Rows from block 4 of a small segmentation model, named by matrix and row number. Rows with one number belong to one neuron. Each number is 128 + 24 x the weight over its row's rms, rounded and kept within 0 to 255. All counts start at 0. Numbers have three digits each.
After each neuron's rows are labels from the 100 images, of 14848, where the neuron reaches its largest size: "responds to" is what is common among them. Only what is clearly more common there than usual is listed. The data: Sentinel-2 satellite tiles (TerraMesh).
# gate: MLP gate (model.blocks.4.mlp.gate.weight, 416x160), inputs 0-159
# fc1: MLP up (model.blocks.4.mlp.fc1.weight, 416x160), inputs 0-159
# fc2: MLP down (model.blocks.4.mlp.fc2.weight, 160x416, transposed), outputs 0-159

gate.167:120123145142145124116170117152116124148099096161161139146144170151154150102118126150146135131141126073099093114121116100105114133117094109132130106147127095076137147129115110116160119107129161157155117114153134151102130111090165137157137131163131135142117172123099168159136156121131164114138123110122111080130156082158131137154098116155127096089144098132180139109088172121139115116150122122115158106125105124155148121159098071141173129105111174093160136125168174137098092109115148
fc1.167:190165140150150149154140150077106127108122099143162138138129116093138122086131081103102146133088120154128145081092145132108136085149148176122140108130104138150103131148116095132117135092136108125169140127132188126105134099139153080129102106116136133126117107150163125109136119149173159121184129130151120139138117139166095084136104147164193144143121091144135160143129118132142092107146165109113123140105136157106147141148149139099119089110111132143117118130102121121186137153148105
fc2.167:079114120123125105078138119164161146126107152131099081142090188111097124163150146118144125138164077153114104183137142100154132177133085084143139144156144127111124116102120132110145128126108085123164119121156108123117138126129144159163137116111138138145130127142110138154128171102118129166092156126138094141110140144099112165093124105114128113107100126111145108150130180110117161199129083154093158154142127103149118118066152154150149126134142142124140145130149150145125121111152118
responds to: water; main land cover: water

gate.235:116099145098159126112102141114163124165136128139121137131075134132128113143119113156163109173169124122142142128095155097134112163150130089148118157145164168119100122174118161115149118158110102161098118067128108114142146143157102151137160152062139136156129114067135149123103116158125089161109191118104126131124119166132137162114107161091108119160144136130122130111136127141135150144124127134151081123161129146156094107142143154156155122119133150137164095155105122094154136097095113
fc1.235:150126165112161156179194082121110105123188173149108145118134120140112133123109113155173088133148160115120140119141126160090148123104134131150106095103120139137119155119135148155134169143130114125116137114080110126164105138145121137130139161149102137139131145119083105138073145091149093130104125121108152140083118092140129112154125130114115138120147154074109139095132107117144112169143176135174130121141094157115129140126155097133123166107136121153140095122110080146066107136106126
fc2.235:150093110121129192127154145144131091093117109104130115127135114117146146123131117124131105102141134147174087078125120138138119082152096121138143126126139110125166130186128123131104132111122153123143113113132142160077122152090144121114117106148180164149105132137172090068118088137143149103139138146130150103134166163171133129168127094185130126105186123144137163126121163156148108107126139145113082099098162166115154144163124113137135151126118172118118143113156110165131121112128113
responds to: crops; built area; main land cover: crops

gate.128:128109120142125121115095146109166187115115200167106122124085137113127112141121130148147103144107110069148147165127124091147120143167148109084125152143133111144104149159110138089116170117120114144131088119133125120128102129160149127137130116099123138096146112099124100112104096146138105143113170126123138107104103143105150129123113103110128099121053123102113116126190102183145119105105114128148145086153123121131111121121145143153067126131126146168132108130109078130128158105115076
fc1.128:147128142103104176109121147149142160108147110096130119135111122114125145142126145078127085118130140105121129087141135086089067120089142189126112133147107142144144176101110136134128123098156122079130130121095159143094143149119159128162153147106172144108098142155102138186114106114101120134137114162147139078127138124126131107115168127143112116097084139160122137133147116136127117164132143156159155071127109153162142160129145139142093172139132141137141159123185138170131127161146104
fc2.128:129130129127128129140179133125117139086130120094125119131141095146152107084149169090121171080124104118132176134203138113136158103155113145143164134129124115138108142124154127123120120065124126134162148131142131122109115147125122104125117136124139147109116112122140140097115142197142103115121110120167146096136145113114127114130126099160163142139114134130127115121106083160119125083151110124069096116118170121081156137128159120079042113154138167117133091106138133133135161163121117
responds to: built area; crops; main land cover: crops; main land cover: built area

gate.325:129134197128136107119107105148135140142147130115121149146105141109154167083127134156142120174186122122100092114106107118108110098100122138138069152131162125153140134139151098144164149151182161110099165097089152122128085192103138079119121132120108118089117122104106153127088130121136142137109145136099139139091131126140167122138135139101124101139122167106116141084113143093146130116088145146112139122158112160135109141103122100175118161150162100140162146123130120111135103151130083
fc1.325:160118111129132109133101156085125113089152076133152155137137088135139106159098101158114145121132093109155139119118114102095143110126173099133155142121118171141119134127120131118138098155153118161133121144121113135166141136151123125120157137108133106138098131131149151122159151153135110137158158121133132146177099144148094128155131123133144120142139131158072121140115056108111130174167133105153056138125124149143084098153154139081170129117103080100134117148082145113149189107116128
fc2.325:115134145153136145165127106171124131161106089133146112106152108121111160135135125152102123116102113140099144153154129150152143145152137160111113094103143103136148130150145104081130101160095124123106115179125144141106144071129182119145088109116110110106074136129187122113174157159111115135126112144143118135122133083130124121120149118181105165140103121126149132129111131160145130114083112100068151160092144078116181097139104130153160119157117137137114101096103143124109141146101165
responds to: crops; main land cover: crops; built area

gate.237:119131108129103091117108159116129147107107129097132099117115143116129164155166106125120121128151154115145145135151088143110107144120147119089129109130107141126155047137107148101095108178117138130132103129144118127134163099111144141147145115120145125151116135103172105083153163142085102143123117148099128111137111069088187160119121161108104115138135109157103110141164100113110185164138128138148153117111164070136153071132102120139132166120097140124091122121135144133136153113172162
fc1.237:122128124149124105111119119140083116082130138096127133136182174125143081133158212116092178150166106125114154161138119071148088126106121130166148155158114146084107149124135112109134139097110157103146148117134139116091099166141104114122151140134119162119198137110122134148150138161127132118143137107150142114121161133124105127122102143135130120125127116104130130139129132150138125104135087155073096075144107144132098160130122141104117112127151149110127146187156166124135143143160103
fc2.237:136126142129125165145160103136116113196124134141107121113122108149123151152118014128140047144092136119107129120153123168129144122142143134082116079116138119098141120154111149119163131164114121144093112150125124151150128102122148160154122126157131099110091141158159129144129093093117140127114115112115111107113098132161143141120171129155111130100116140110120143137107133138130127159131162145182151130121144130143154094132095118144077139131108097141140120106113102178132122077119146
responds to: crops; main land cover: rangeland

gate.352:126152172156139114142140098151121128131142098128180111177127134132154131198130106102146119102080080126082106123159084119113180164104115104154133105137141114091124068082131067110150129091123103137125128113171127139149093088116136131124119133143112144113124116176120161149139162117126129127143117115089097165094154110122082135131112150150124114112128100139141132101092121093101118138170141132098121136125151130130119128127106119099133100128106108114146146129115166128139165112175132
fc1.352:131129140115145122144165130078112118119105110132132196131159157144142153144132101093141107156132163105134159106116136109114155119124208126053114104121145172118149157110109140130158130087151131152147157146148120148137109152137082120141148116151160119143116151122119172117129133164141139112137149115101140145178173110141126122138162129200126133108141140113182103125104115088153112139161153114101122148125108112122144124125147115142124106154135163119174114120189138149135111110114129
fc2.352:120131129116085159131126144205117144136089128155118169144123168147120109158118131150147127123140122146148004130035129122133166115146131105115125126118135132164124137174130139119115126081149058109145125158130108133135119150140144125158128128118155095118108121119150104123130167119130135134128142159101139180127130110104122116152115061148116120119147128126117110145134144074122100137141127126127176134148102137123145145117100126113135120124130128117117126121154119141161126124150113
responds to: main land cover: water

gate.375:097117113155139101119134151158176163153118123194109150112116146161132111132128138189107113159122074097131134163121103118192139136142130087121151150143148088175105130170151128085130095098143152155111082152154113138134139099154137152155119122119122128098117125078097131125146125158151113120129158116109180126130120134125171153113143120148113108088093143136149111122134139106147110110106077073112155139154135108126096120104097110158127102139117148118122110124124129124128141096080127
fc1.375:148110136116121147127113114083127127122138150112134145126133099135121120138072096114159117107150125092126132136115200085115114140146146105146139109106133192077102166102105142134155131108123082142137136137130118129145124151145144135144153141111150126149112156162136147161130120147098124168105152098161109104140121145134087100133121116150116119168102143092097119131113104191126121175178143153170063096127084136147129127170186105117142100112142138127166111112102124139136136110107117
fc2.375:112155142139135119142170113198174145164099098137139131145142126164138140201138096127112119126094087131107126151134113110157161148089118139152134120109151102130125087151152105089150092117121146169058138162152134125142152118125150118163113102112098111120107114160117148170169111108138110145141120104070143158113105154123104133144142116114114093150122124127124115144094105141108168166133112128093150186114189126118140125113104126121130115145092113130134145108158148124134149144129137
responds to: trees

gate.356:121117201123131146123129098157116169137139146132144131139122141143118137094107147135136127125160126123074111119166128116084111151107107155123072126143126100121122156144140113140173142137151125108115120107084153119116115140097184121130105146109137102077126126125089158164103146089136138147124135151118143089066143104156150112128113103107089116131139133113126178106126152121159117119074136147140170123142106155151135131124152131174128186160131144149163106140145140125107079170131087
fc1.356:129120134145167146131125117151132107211125161141104124128116116099129103129121132137114113162129133121145083142108150137165169127180086116183128162112156131136117157141135126105112158123106109110087148095114146081107102159136123107126146141117090130088151121107127088153103098113159118103118142123168102144088115181136119119122092081073159119143130137096109134124154150135104130075107113133114143106139114150088133140097179132126103116113166143140110118149139090116096111132120101
fc2.356:110129105118122149135162140164133122115144134094140070111083116140146133134129139078126167114124144147119119145129100133156133130102084156185136136138105111125153111152122126107144130155124119180116124114147123133097145130103121139144121072132120126128152112168114161145104080082106105134131098105156106133132102181138105112106073096063156110155140086148103115130119110147091187113103089142120082126139156096104124112136133121134091137124117113128143158123172139101139143177136150
responds to: trees; snow or ice; main land cover: snow or ice

gate.230:125151152105120142123068155136148151142106126138176133157071106129152142129098117085149151119093153149150107072074094141137092146112120139098099141130121136122107121146125130110140133151125089118095093117117136112141123134135172127123095129072142079137110099140161137127092092118152081139150108124106124145129109151142067100108099132107086100148135108144101155140120102159114150132046125139148128159117172138141108126141160167132125137144110135137137122123105132117153148146111102
fc1.230:111109129135092109104106144166180164133094088128116098160113140121128140164150153135133125138128124096111120124127100089134097159099096115094131167145165073091145147136138111113130120155086184154124115115134124124100132126091141125138145152114113138083118116106103146166152126098118112123128139183104138106119136119114137156132144103099128101121086122169118136145123129158109168120092103150120146082105152138162100098124125162137119186120091135135122183123154163135068159128120127
fc2.230:082097125146108117098098137113168125075076142145078144092142135132097121145138178142106138121135125179121094148170152145150151111149181127087160153100133121090109145070154126141133122110083131143163127136114149110130140137142116114079127155151113107151149130111113148127129142126146148124132121108147154120125160131129100137108124112119137180109113170130110133118128110126065132158125131154126188152142117142058139063136133138109101123115118154112133116137135120163133138148145132
responds to: crops; main land cover: crops

gate.15:105105112082126146092155148110167107147120106124109127125087146134137123164151153151162104157165122126126125114133119150171084119147103123157158153144111130084131112132127155118146101129101142160141118079168104163065142125110113176148143144125149126162120155136129157144095118146124097112106137108137099088138170145122089165084132144136126129078130116160134112128110164163121163158135118111117096111153125085138094106131128134141157134076158163107150135106181136152127136121117163
fc1.15:086106119150172128107079127121130094113109121141131158094129124171164120108086105186098157136159134135156098135116148125154108101134139073153136168102124159140107141125155127142141128139133132161099149139122137086152130184124106132082128135097133139129141134072122120101137091130169153143136139056138114121124104151178145124116155121109104136144163164088133143112124113118124130099109135130118121164149115127105145109118111125140095093164149153110131069141130119114156085111098108
fc2.15:118108127102135119108152139081151103139166118155115128127114082136127114111164134174142044135102097110122159120181143140103165124123131141129135153135123150071088144144129130099132096146108136154090113132113118130098131123136185137127113150114114067127118141175133136152125148162161112114114143133163102142136156150118099108117146181176083118070134158144109116096114090106100133180139161132098111158126109108136111093150134157129136130154144122142128112108124123118121148118131143
responds to: crops; main land cover: crops

gate.102:110099118100127133111120109115165116121145180123123140118142088168116103093114096109156166086103128114138161164155161131115122129147162084115134114125105139099096116097118179133141128151104135154111139131148070114161127120123159171127162142124140100134142125142138133139131166177103119143086128100134121107144086156109141129116135139148061145168084148085127122123138088163118155170155141129175111118135127109154160114171110145099110127114128154110165116156074136139127141125136143
fc1.102:139124131076162115132119152133109093134121122068127167147117137130148137128126115137163129157149144126162143106116116120092134081130143142138109153143157176170169136165098146132118147163139126134135184102113118105123114196111110116124153135110166127108124142119159122078101151123164123152124148168093125137128132128119184158128124131081164129152133123135102118113156095071166176113111154120129132137104121127138134094083133142142094143164150132128135092153165108133178134116147112
fc2.102:137145127082143147130123133119117111104166129141093125157120123083094138136147151150177145121115127132125128094208112149121133153152102125135117127113150123112134135047138131161097147126120090085099145118140105135131116141112111139110131152145115161161116130138155115143083154139126125093090117149166119101145121086086134146103132121125096137105097159130161123134123178204135103115148137120167134118118112130109117165121097152093138125086182121121124133115072120135094098122129136
responds to: built area; main land cover: built area

gate.195:140156136136120130109090123145128128135122124137166162121130136132137160070106132116121153146139177164122143116095118159147066136160122150130111100128072119156137130156120128124155137141129127080104116139138146136129135111130125126150097083130163141157129131098173154090139084207120130107138103101145142096142107140158157124125109161132086138129182102115155149147109132145160142122085101099129148131126146102122160161179070123140139116143129163130146105127101131127162099172111140
fc1.195:105110139108156138136169120124171127153112152128111134129142127145094087135177142106124139109070121161117149143161141135129163144150120120092121128153167112119103115122132146133115136113058140154146135079149114092100100108125122152107115166129120117131157077139139107153115176127176118127142139146098112132079156098125125177112110129146102161134120105127161162115167149091121148146133150113119138151117184138118153101122106198119108150116106190125114126173138138117116145131140113
fc2.195:097113145134109193131162137128099132085085120122124095126147151108124154171136139102110099138147125160112144103144137112128158114095105160071116124143150094139190085145111111158143116088115134157148102132116163157105130122110084122102099100143151133119133125145141157126128101069109169147135134161078145137112161106157161145131114120127157170134162111163163157107147145107156117126109171145126141133118132127132132102127114160163076123144119128142121138134172151115170113114144103
responds to: water; main land cover: water

gate.16:140156133124110085157095135151120175132137131128156129157127137107127126147142147119156154154120078109123145137105080110124142157134123131118100106148147100138144092155103103073147114131145127118106104114139113145142099085153131099159121086133119121155134086130173156091144152200095112116122161159109139161150104160091145136146072141116121105148141094154131106136129108112166149113117104095088107146123161112137101141140085141131164122124116103141151178145079142102130172150127122
fc1.16:125116094106112118096117157148135127142134095101097133114112127130153127102108119110112123120175133126160095102131110146130122101136114150165153156124143104167140128096145149148093124114166154113136152136102123117127138176107130131126142108118124090069111156152112101117096110075128097145135101136149171124148105137132101116123124087121177123129096143155074119115133110100083162138134115163154135109126121143108099120066189095122083137137127108110094148112194105181138122120144155
fc2.16:129132125144172133138047148154177156149148111074159153072098118119158163091101120153113163098191156162137105152151143135128107102145077107183139139126109118133129158129111137125123125115137152133139107102110129133113140143104110142121160126139156114105140121122148137117125132126107166147122114122129156110113094151113152133129099114141146140143145139152069135100147126076109105082134077092143089099146132122183120105142133105132132142144098162123149153129106134130150131144104138
responds to: main land cover: water

gate.385:107145146170121126126137131140134167121154122141163109137094119141133142103125088173113128118147116138092108144139112108111107153143094090162132140119100082127095093143166087112122131143169153123105101127118169116144130110103150100128113112085097089108114098097091122138122136105117094150128132149112143128058060122117169104147121115105092100138152135144131152128132163158097123171148097120120128105147165135151093115119139095145163147083119107143108129113104154096111107150104078
fc1.385:110158142140103121167124105145100156115143129099156112159118141105132175179117138111165088117153141097105113147119147100111125160102119104164124118100146152160155135104142091106127133111152123100112138155121121124140117151129098101145144135111116150139105133094094127143138146117088110136099115154128109165113135090067138090125170108124059106125117147141147081134111162132117080144149106109086113085132108092170115147113140115120164128123153108140119150080152182095102124127097127
fc2.385:093102110117169131157161123104145111091148100133139094127119109107107118161141136129124032173107097116145173095147169173110169148130125134142105113099137125153174160110134130110118105116127104161105114151135147144115143098129110139141108077106105124126092117162093105173132093116114127128130141147111098136143093124152126121097105139103122155121157149147152139119109067119116136147117136107121112122097116121118099100131153165161125115130129095126103112098121087091125138087091154
responds to: trees; main land cover: trees

gate.63:100128108089144076115127126118143096087136138132113181126129143156146134074155159132157156133135132120127158135135086151140080088088142122133118153136104124146109154108154145134120136131121172121137159121121091128119108159118153138116133153139114148122149131091091124139108159169178137086113121122095145128138137049107154143084179167152082125112106159124151116127127080090131128122095115093102126128132136121136136145126074147118116161145171178093125096129135135121120124135119128
fc1.63:141093145146138141123107149151131112149147102096123118120138118147122108187136132176075101128162101122134110129136115101118130150138135110173151144121170163104132130108137131133128098146139120125103131105122159118126148139139089124119141167103149135181124120140152121120154138132122057174149165137136133110109157148141099163164126125116144118095172135140076152115146110107081163179179125181149089132131146182126112113119172108118166131107097090116113107153145122132114150106120102
fc2.63:125126139133119091125140118126098162128135129133153139105134140138155127098130142123144141099166109092099151128154038149132149128148100121135160097131142097165140125122110133102131121125168165102147091142099128169099108091125161154147107087140115096092127122163152112108112188177112132114110120152154153173132168133136114128144093111185174091096101096147133146121124119102108121155116070108099107115123156108120164155130136101139124125157117118105111164105134114133142147111143157
responds to: built area; crops; main land cover: crops

gate.270:106120137168098126106150087154157154118109158127107084139150140145123136138141132118138140087087131093100133160126127099132113132110126084142170103138099082119098146134153115135120147112096188145158123148153104121121131089104154155132147161132123145133138138097074119150146132111112114124119091116159158073095143133111138115132160107141114125117081118094149148129120135164116109108160100138144151064106125121152142119145132117100124142094084168107124135106145196156070136107137130
fc1.270:122140161160135093138145108154126152170116124121103139155124147122138136109128127136134116138123103118116106110064134113124155108129114124141128116123174114162111183184153086153115159132135149169144144134106149100120110134109122103122118133097102122107115105128070112117112108087181176134138134162123145132089151150143150123148137111099201117150127145118128165103127113083158100037116128116122133119103112180108147123104119105145117113145111121124108125095151119122128110092114088
fc2.270:139139116114135120123096105117175148053130140125122124164143126108077105165159174084137145110114096105121151121151146117109173172090131116108129109129135126121094122071135118122091144090128067100137136141138127103121113133120144140128126107122092136167124116156141081170121175163135134120115156148118132128127128077096120151117093101117085112150112155114143128157133126159118132129151137132144175126077126128134119157134132165120139139181154138154095130129107112094082122114162119
responds to: built area; water; main land cover: built area

gate.147:148129127114127146136147163129133136111164119143144097114124111127138142142159126115095078117106128118125148117196076095097138136093156171081104149180108109096159064100105118116122116161160140102118113086113174157127140118134134110117146149168134130159133124139139133152127168129072115122155142153116133135129149115121146156150150149137122108072104116170126119092150130126125110137156147140151143102165139138153110134141114114140132165134104068156131173157144128138096150160168113
fc1.147:134161140135140122167118123168093118110133172059141137151137128130114126152136146137118107146119126135153131158150147085114153145143125122171138113130155178160132145104112119124101156109130063114130160125154110102138109144153108121126140132117171168141153129161158093076140168136141111167124155160156110146109138101073121171121124135118136124130144113110131108113173112054139118093168115120123124137103117129121144133077115120109126084145125115127114096171134123127185140095134096
fc2.147:135142153129107161139199144135125140123132095111122135145135081136143157163155124143107092124091103115123150116118127101086179118110136172122114120115107151094123163192120117108154089115147167169091134146106142154103154130095170101120133113123135077101090089171133173131151111105132178102149140124116146110152154160146125104156141127124136143156131158153110129121098100124135127141119171121100117138152119144131169130190128124119143147174123145136152121109162149103143133146144133
responds to: crops; main land cover: crops

gate.143:145142135130120121111176095131143144140125137110109134112146156116125177132134108122142120139156124127113114132109124122150130104122144147139113115144093085168169090143118115142159162058156167106162141161153139165133098145111115099139135082194131142136121159116138153114099111116108152101098117108149153107135101114135169120147156097146182130103135124101149095127092155112196121099168112125116136139154115107087129130111118083154117117133168125140176167116162107164128104126150117
fc1.143:102145099124109129120124136155071105037118133139144148148126124181155118068126136156123162145154139132146144141149123113105092110101106128154143160101091135087107163149158129140114121165176133130116159156124108114151137186109145112094130140113123131124157148109078123129133141109138158122119136119095145136154152135102145122131137130091077115131178158124152095138119125166116089109120106169096140124144109123147119139146090105110131101162159115106122086133144155102149102144151126
fc2.143:157155113144121127154137120148161074099128125115086094153152110124126129126140136143117102136120089147150145129135145133093105080091168133164140153113098127099149114144108106131128157178093198146120145131145118115136118177115122120123150143173112129137140161162130139138137106139155168120144113091145124100137139178127117135141152172098113153127112129092099117147121131148152138154138136156156119167096063153131107105139119136069145166101120099141146165150121118168092147144162114
responds to: water; main land cover: water; clouds

gate.391:103122124122132111091150150092127119055113104147143159138114141169169129104169130160129143138149110122114147118160097120133117100127146129133133172143072116090086117136157112112139122103142143137175145103147139123091102156092179116106130158132122143117140148071094151165109170136165143092138146110129127116125163073128124132083147124132109125099137119146154109114115110126133110102127120131066143130152125100105117085116149133128114132146162174113139092136164162126139116154171112
fc1.391:100105117169131131088110125144144121138138111124119144119142104131149118120108142156084123144188142124140082138101149105130138142150104102178142151106117148152140154128146097137112123160160143161103137131125174117129119165112090104116152093134106103165108150127101109140142107145102133122121151127176110115130078176142142140169107070100122125144193159121113128109122130106102164120170107080127082109161098150117104145151104107137149111131147102110103169135141115108085123133087098
fc2.391:097146164145109125152158113110122165114114147100149113147107140147144121174137151103131123120139097112085143125174109122115139137133135155143164097098069111045104164153132123109142140159150133148162126130099138132102117113120185121131146125121106082134151115146095144170101149105126151121133121133106123128104144168120092110111089098123186133118110120143082134134119073128090128137144134133112103094117146131160113092161177123112138127163111115114138112121151134130126201141131130
responds to: clouds

gate.101:142166148177138121147151092128121127115115131084166105129165160102148170132157134088117131110124132142093152129135153132132093139135117130135139067124122123077155102144118081110116164085095138119153129113170161122101085092112129114139108106171139182132145137134154113093145142178109134125140106110101104097104172116122122124137105169155125137133158085107152142119126131126131151151144125129052136120094143091132158136152111120125133090121110183119120130126136171137146129136156130
fc1.101:137103131133127115118171117108137140129098107116139127119138167130155156096127103102152178112130120100094133122090133121128128088140156116111131100155120066138119080182130131142156109095111177152181113113155116138089133083108160131135116109157142146128133141074133164081135130169122141135133120093135144103149142110167137102136101117159156153150102078134142144098095118124165148098118147133109149123109117096108151102135149098147101131095106175123155126110136179152139117115151163
fc2.101:109150130138153091121134131186152164107095117087102116157115159126115117134133164127121121153159080158114084140084130104154124166153095124173154126123145123141121142146143111077140118129134096154131109134136141122112128139144118102161114062093130096122082109167122133103140120139150144150130165150122143171108130159123120140118104097121099112152118164125107134130126176092158153165105102110068152148143110156126157173087074126126133125168137120134127144121127116127160156123117095
responds to: water; main land cover: water

gate.396:113107128118132155116138107126138126144122149110138168109160114175146116073127119164132147130135157118142119142122158116121119116130121103176111180141100143163122161114133121132136155120138145119119146090125143081101095171121143122130128150139133121163135131093137109155115152164115128116116134128188128108102092098127151126123125088153099134125129124080134137117154130135094130117125128083104136113138125088158170123149106142126112131123173241131142126148203137132129100158100090
fc1.396:104126115156131094121085131120123114136138118151127099131077127124155123152116137143132134130179113097147113130116114138152085176121069047182148148116128154101138101099149117124113117179090143171099128118135116115148137147132116140137166132105097143170128122136105120117131118131092096142121116073142102142128107184116097121119113164087094109118144132142121125133113116141090142160145118126124112124175106122126082148151130120112172112109125083119099168121097124106087137101103152
fc2.396:118111123118088136112127129118095143160096114138122145126137140144124095135129088134141064114147129114154100115152174145110165101177109093141152142084140135175099136174128135135106110144168151110090124160094119119113134155130146138153145179082125091117111144115122067157130125135146142121134144160120172127124171122119151089138136062154131128103122171145123126136129151119111088185136110128147126113132128146140131136129145101112120126133137136168107095094189111158142104084123136
responds to: built area; crops; water; main land cover: built area

gate.273:154150132127154160132092150141130116130144104148166103169125120110142130115105140143128099139092195126163101094120151086089089140113088134175121168129133164169162164099116102129109142132116141118117138123138142130111132149137130123148175148099165159150115121136125119140147110099135125122163129163180117122112097140110131124148131121104100093087139105143122136156144166127086083132139106088149141113140117163189112177154128156112170156129106116158134160140140146109101129145088101
fc1.273:139159141152105123145072102134128175151138137129159090130140121083132136172102151047120095090107139120122124128145161111120132208103132131111113079116144158118137154097122082109121153116112095093092094149120151129132111108150143137145134120113126126118133122153119117147162112151092117142146105148127121138112144163113110082123109138145066107137119117103110141125137097148105094170121114127135116109103118124170116181165151153125152101170089135136122148121126164109113139149123124
fc2.273:120103121123146161115134141122143078111112129132106094123108077087140142152144123131141104147111131110139167121198141144108139121102149150113112153138138136117173118079129135131128145174128138181091140098141128124119146147093118147081122147155111124123102139155140137111105118055120127141112107090117089077133137109125159154099165142061129138124102149122128125099132122161108148118112174123158172128133159101122134042149095134151092144102126103129139115130129128126114141123125130
responds to: trees; main land cover: trees; clouds

gate.13:156181148114150149178124117152096116151146113125150110142108122055159188156112118099160096154141133156140119093123101165127139124118132170131090097106143130158187074150104099095129156167139099090088120105108146153145084122135099102136121099160112139116119136126168126112095125139096118100117103143097108184143123193133129102142104143104120136130151119134119107115113143119154120154100154124102130150117119111115107148126123127137141116145132085145134151102104110132135129155141138
fc1.13:136113132136115114138141116138120194134092133116128126132144145109113124075128117085136163137115150125099138146086167081115128159168107126100126099157166105176145131151116129130173114086123148154167129137153118124124145100149117114159120068128143129065105104130114173095155110163107173156129147104135152131143088114136150125161087093122147138171079129112155134131109148112130153112111118118113165094133115122119172138124131124133061131130107147140172167125127141115116120141120131
fc2.13:115172119141139113144166120121124140156131143177144128099102147115131136106141081131135148104141166156137081132156095194145130117147086126121121117124121093172145081085120114120099154128124151111158103112095123138116115106109145137148121095142078114126127103137146094138107160175130135098128090113134136167094092081134137106130080116169145126105113090117140139135131146123122181195134132123093175150120142112105151129096116134103135155108119143139113169126135098143124087160140143
responds to: crops; main land cover: crops

gate.155:128150161134120130133098131121190147152159109111115092124061128097108179150150113157145102116134134167077117112126136183153106133140127117152125105110104121145119094158154137129133106126127114092110112110120136128119160083105125127145098151092126181129093085074123139144090105152119100126115099126103128115077126123120150123077143176088086149121144141163121153144095158168126119137104132113138129112131188122137115113128136122122161153101131125149118105091083122128123131135125146
fc1.155:117129126127086099134121106120108148098137142095105118126154124109110156182149136106130087132155106114091167168121129127153170139114164113127133116116143150164150093136146134126134082124170113101124147173138114133141135137139079123129141118129132158165102137087125143094146129129080106112084122130112145170136158157062159127138159108121106134125142149142125097141090109074150114118175107095082118118146133087128105134087145107134129098165167102129122130102165147128105163099143154
fc2.155:087114127123111060112084112131059169116142139098110100132112124133128118105128155091139138114140120134115140151176121148142097167152088126148135134110133103170139124062150137129143103158140110115118121136114134106138142085141134137150107120069115121096108121127100139111119137152108079139086115153164162139126088132118133117096119126113111136149119149141108132119117131140122166176064098157101155127131161099103132153068150146124100124136146084104129119088104131132131125131108162
responds to: water; flooded vegetation; main land cover: flooded vegetation

gate.86:125128121127114143125130136145164158149101127156126108119099141121139188141100131161167070135133147079143105114102154101142109139129123128117118123140107106159165137155098121102130139091136126152133083148160121153120150112137156143175136088154171139147087159115114131127124080133085166129108130137168115078147110118122152122125127105131132106090108117135138089116127149141153096083115113103145185098127089087126164119147114079180125116132124156149143137080158120139116112106099151
fc1.86:127147112114135160118113170111150116125120128116141122101081105142132143159127135137116097138117134153166143101128103162142097124131141159076131160124119147110142099137106136101064142120122086130117097098123131118130140128136124136103106162124170140141126127121155060106128109098155086157146112174101118126121173123096093164076178158119112138093136118155124112120195146110140134143083154119124143168106150104141114085102136162156119125139110131143061095126137122140165138130114128
fc2.86:122145130111113117149159135128108140052118145092148107166151162133115140137150172105132144127155127142150140132162095085122113132061111159118119129134126147076153099069131119149074140126128143132132152135143110116142123150115062089111134131129134146109149123148107106166125141104138175137120136189128167125147146149074112139152120159125141123170149151129155099130161133137134176138142140174085106146095114152122109136122141142124080138127141103124114152153153148138123107155141108
responds to: trees; main land cover: rangeland

gate.218:112122157112119161121157102154088120123118154094151130120142126152134157081113139083141123114129164141111165130150170113109078134099129171100087100129139146072152140109116142149160147171129125129113146135116131127125130142118132140132117141127157124113129155178115137124124105103109146175107110119107110122122190118137112121141159161148098138142109141089165131117123162177142123154088156202133154149111113135158181153134099122167113121159137126134163107114163152152162081131125120
fc1.218:147103125135107166101100128162153119059139109079137100127147100139160114155102130130100149105137107114113147143153109104123130082094163142146148160131097113141149126139163133131142102108180116106141148128145145137106132137114150130106142134138148157111119144097097147143146130132071063141124100106125130105140104185131124109125156088137112127121088144141096131118108107131102149109131126114107115085146153097155080126116169114112067100135134097115134131128154179155115188147139128
fc2.218:131135098145171066098118135161149111140106094164144141145111157121158137092123149151126159158139105115167072102055074113135081136116137092108137139142120116081125126085138088120115132110124125148163143135160135140134137143144134109152134126134122130126134158132084119119135135120160128140137136104135098136161128110141119139147128175127108076099098110114144111128114136069120135159133104106111187160103107143101103154116098108145182109097131126093123145128116140134127070143132134
responds to: water; main land cover: water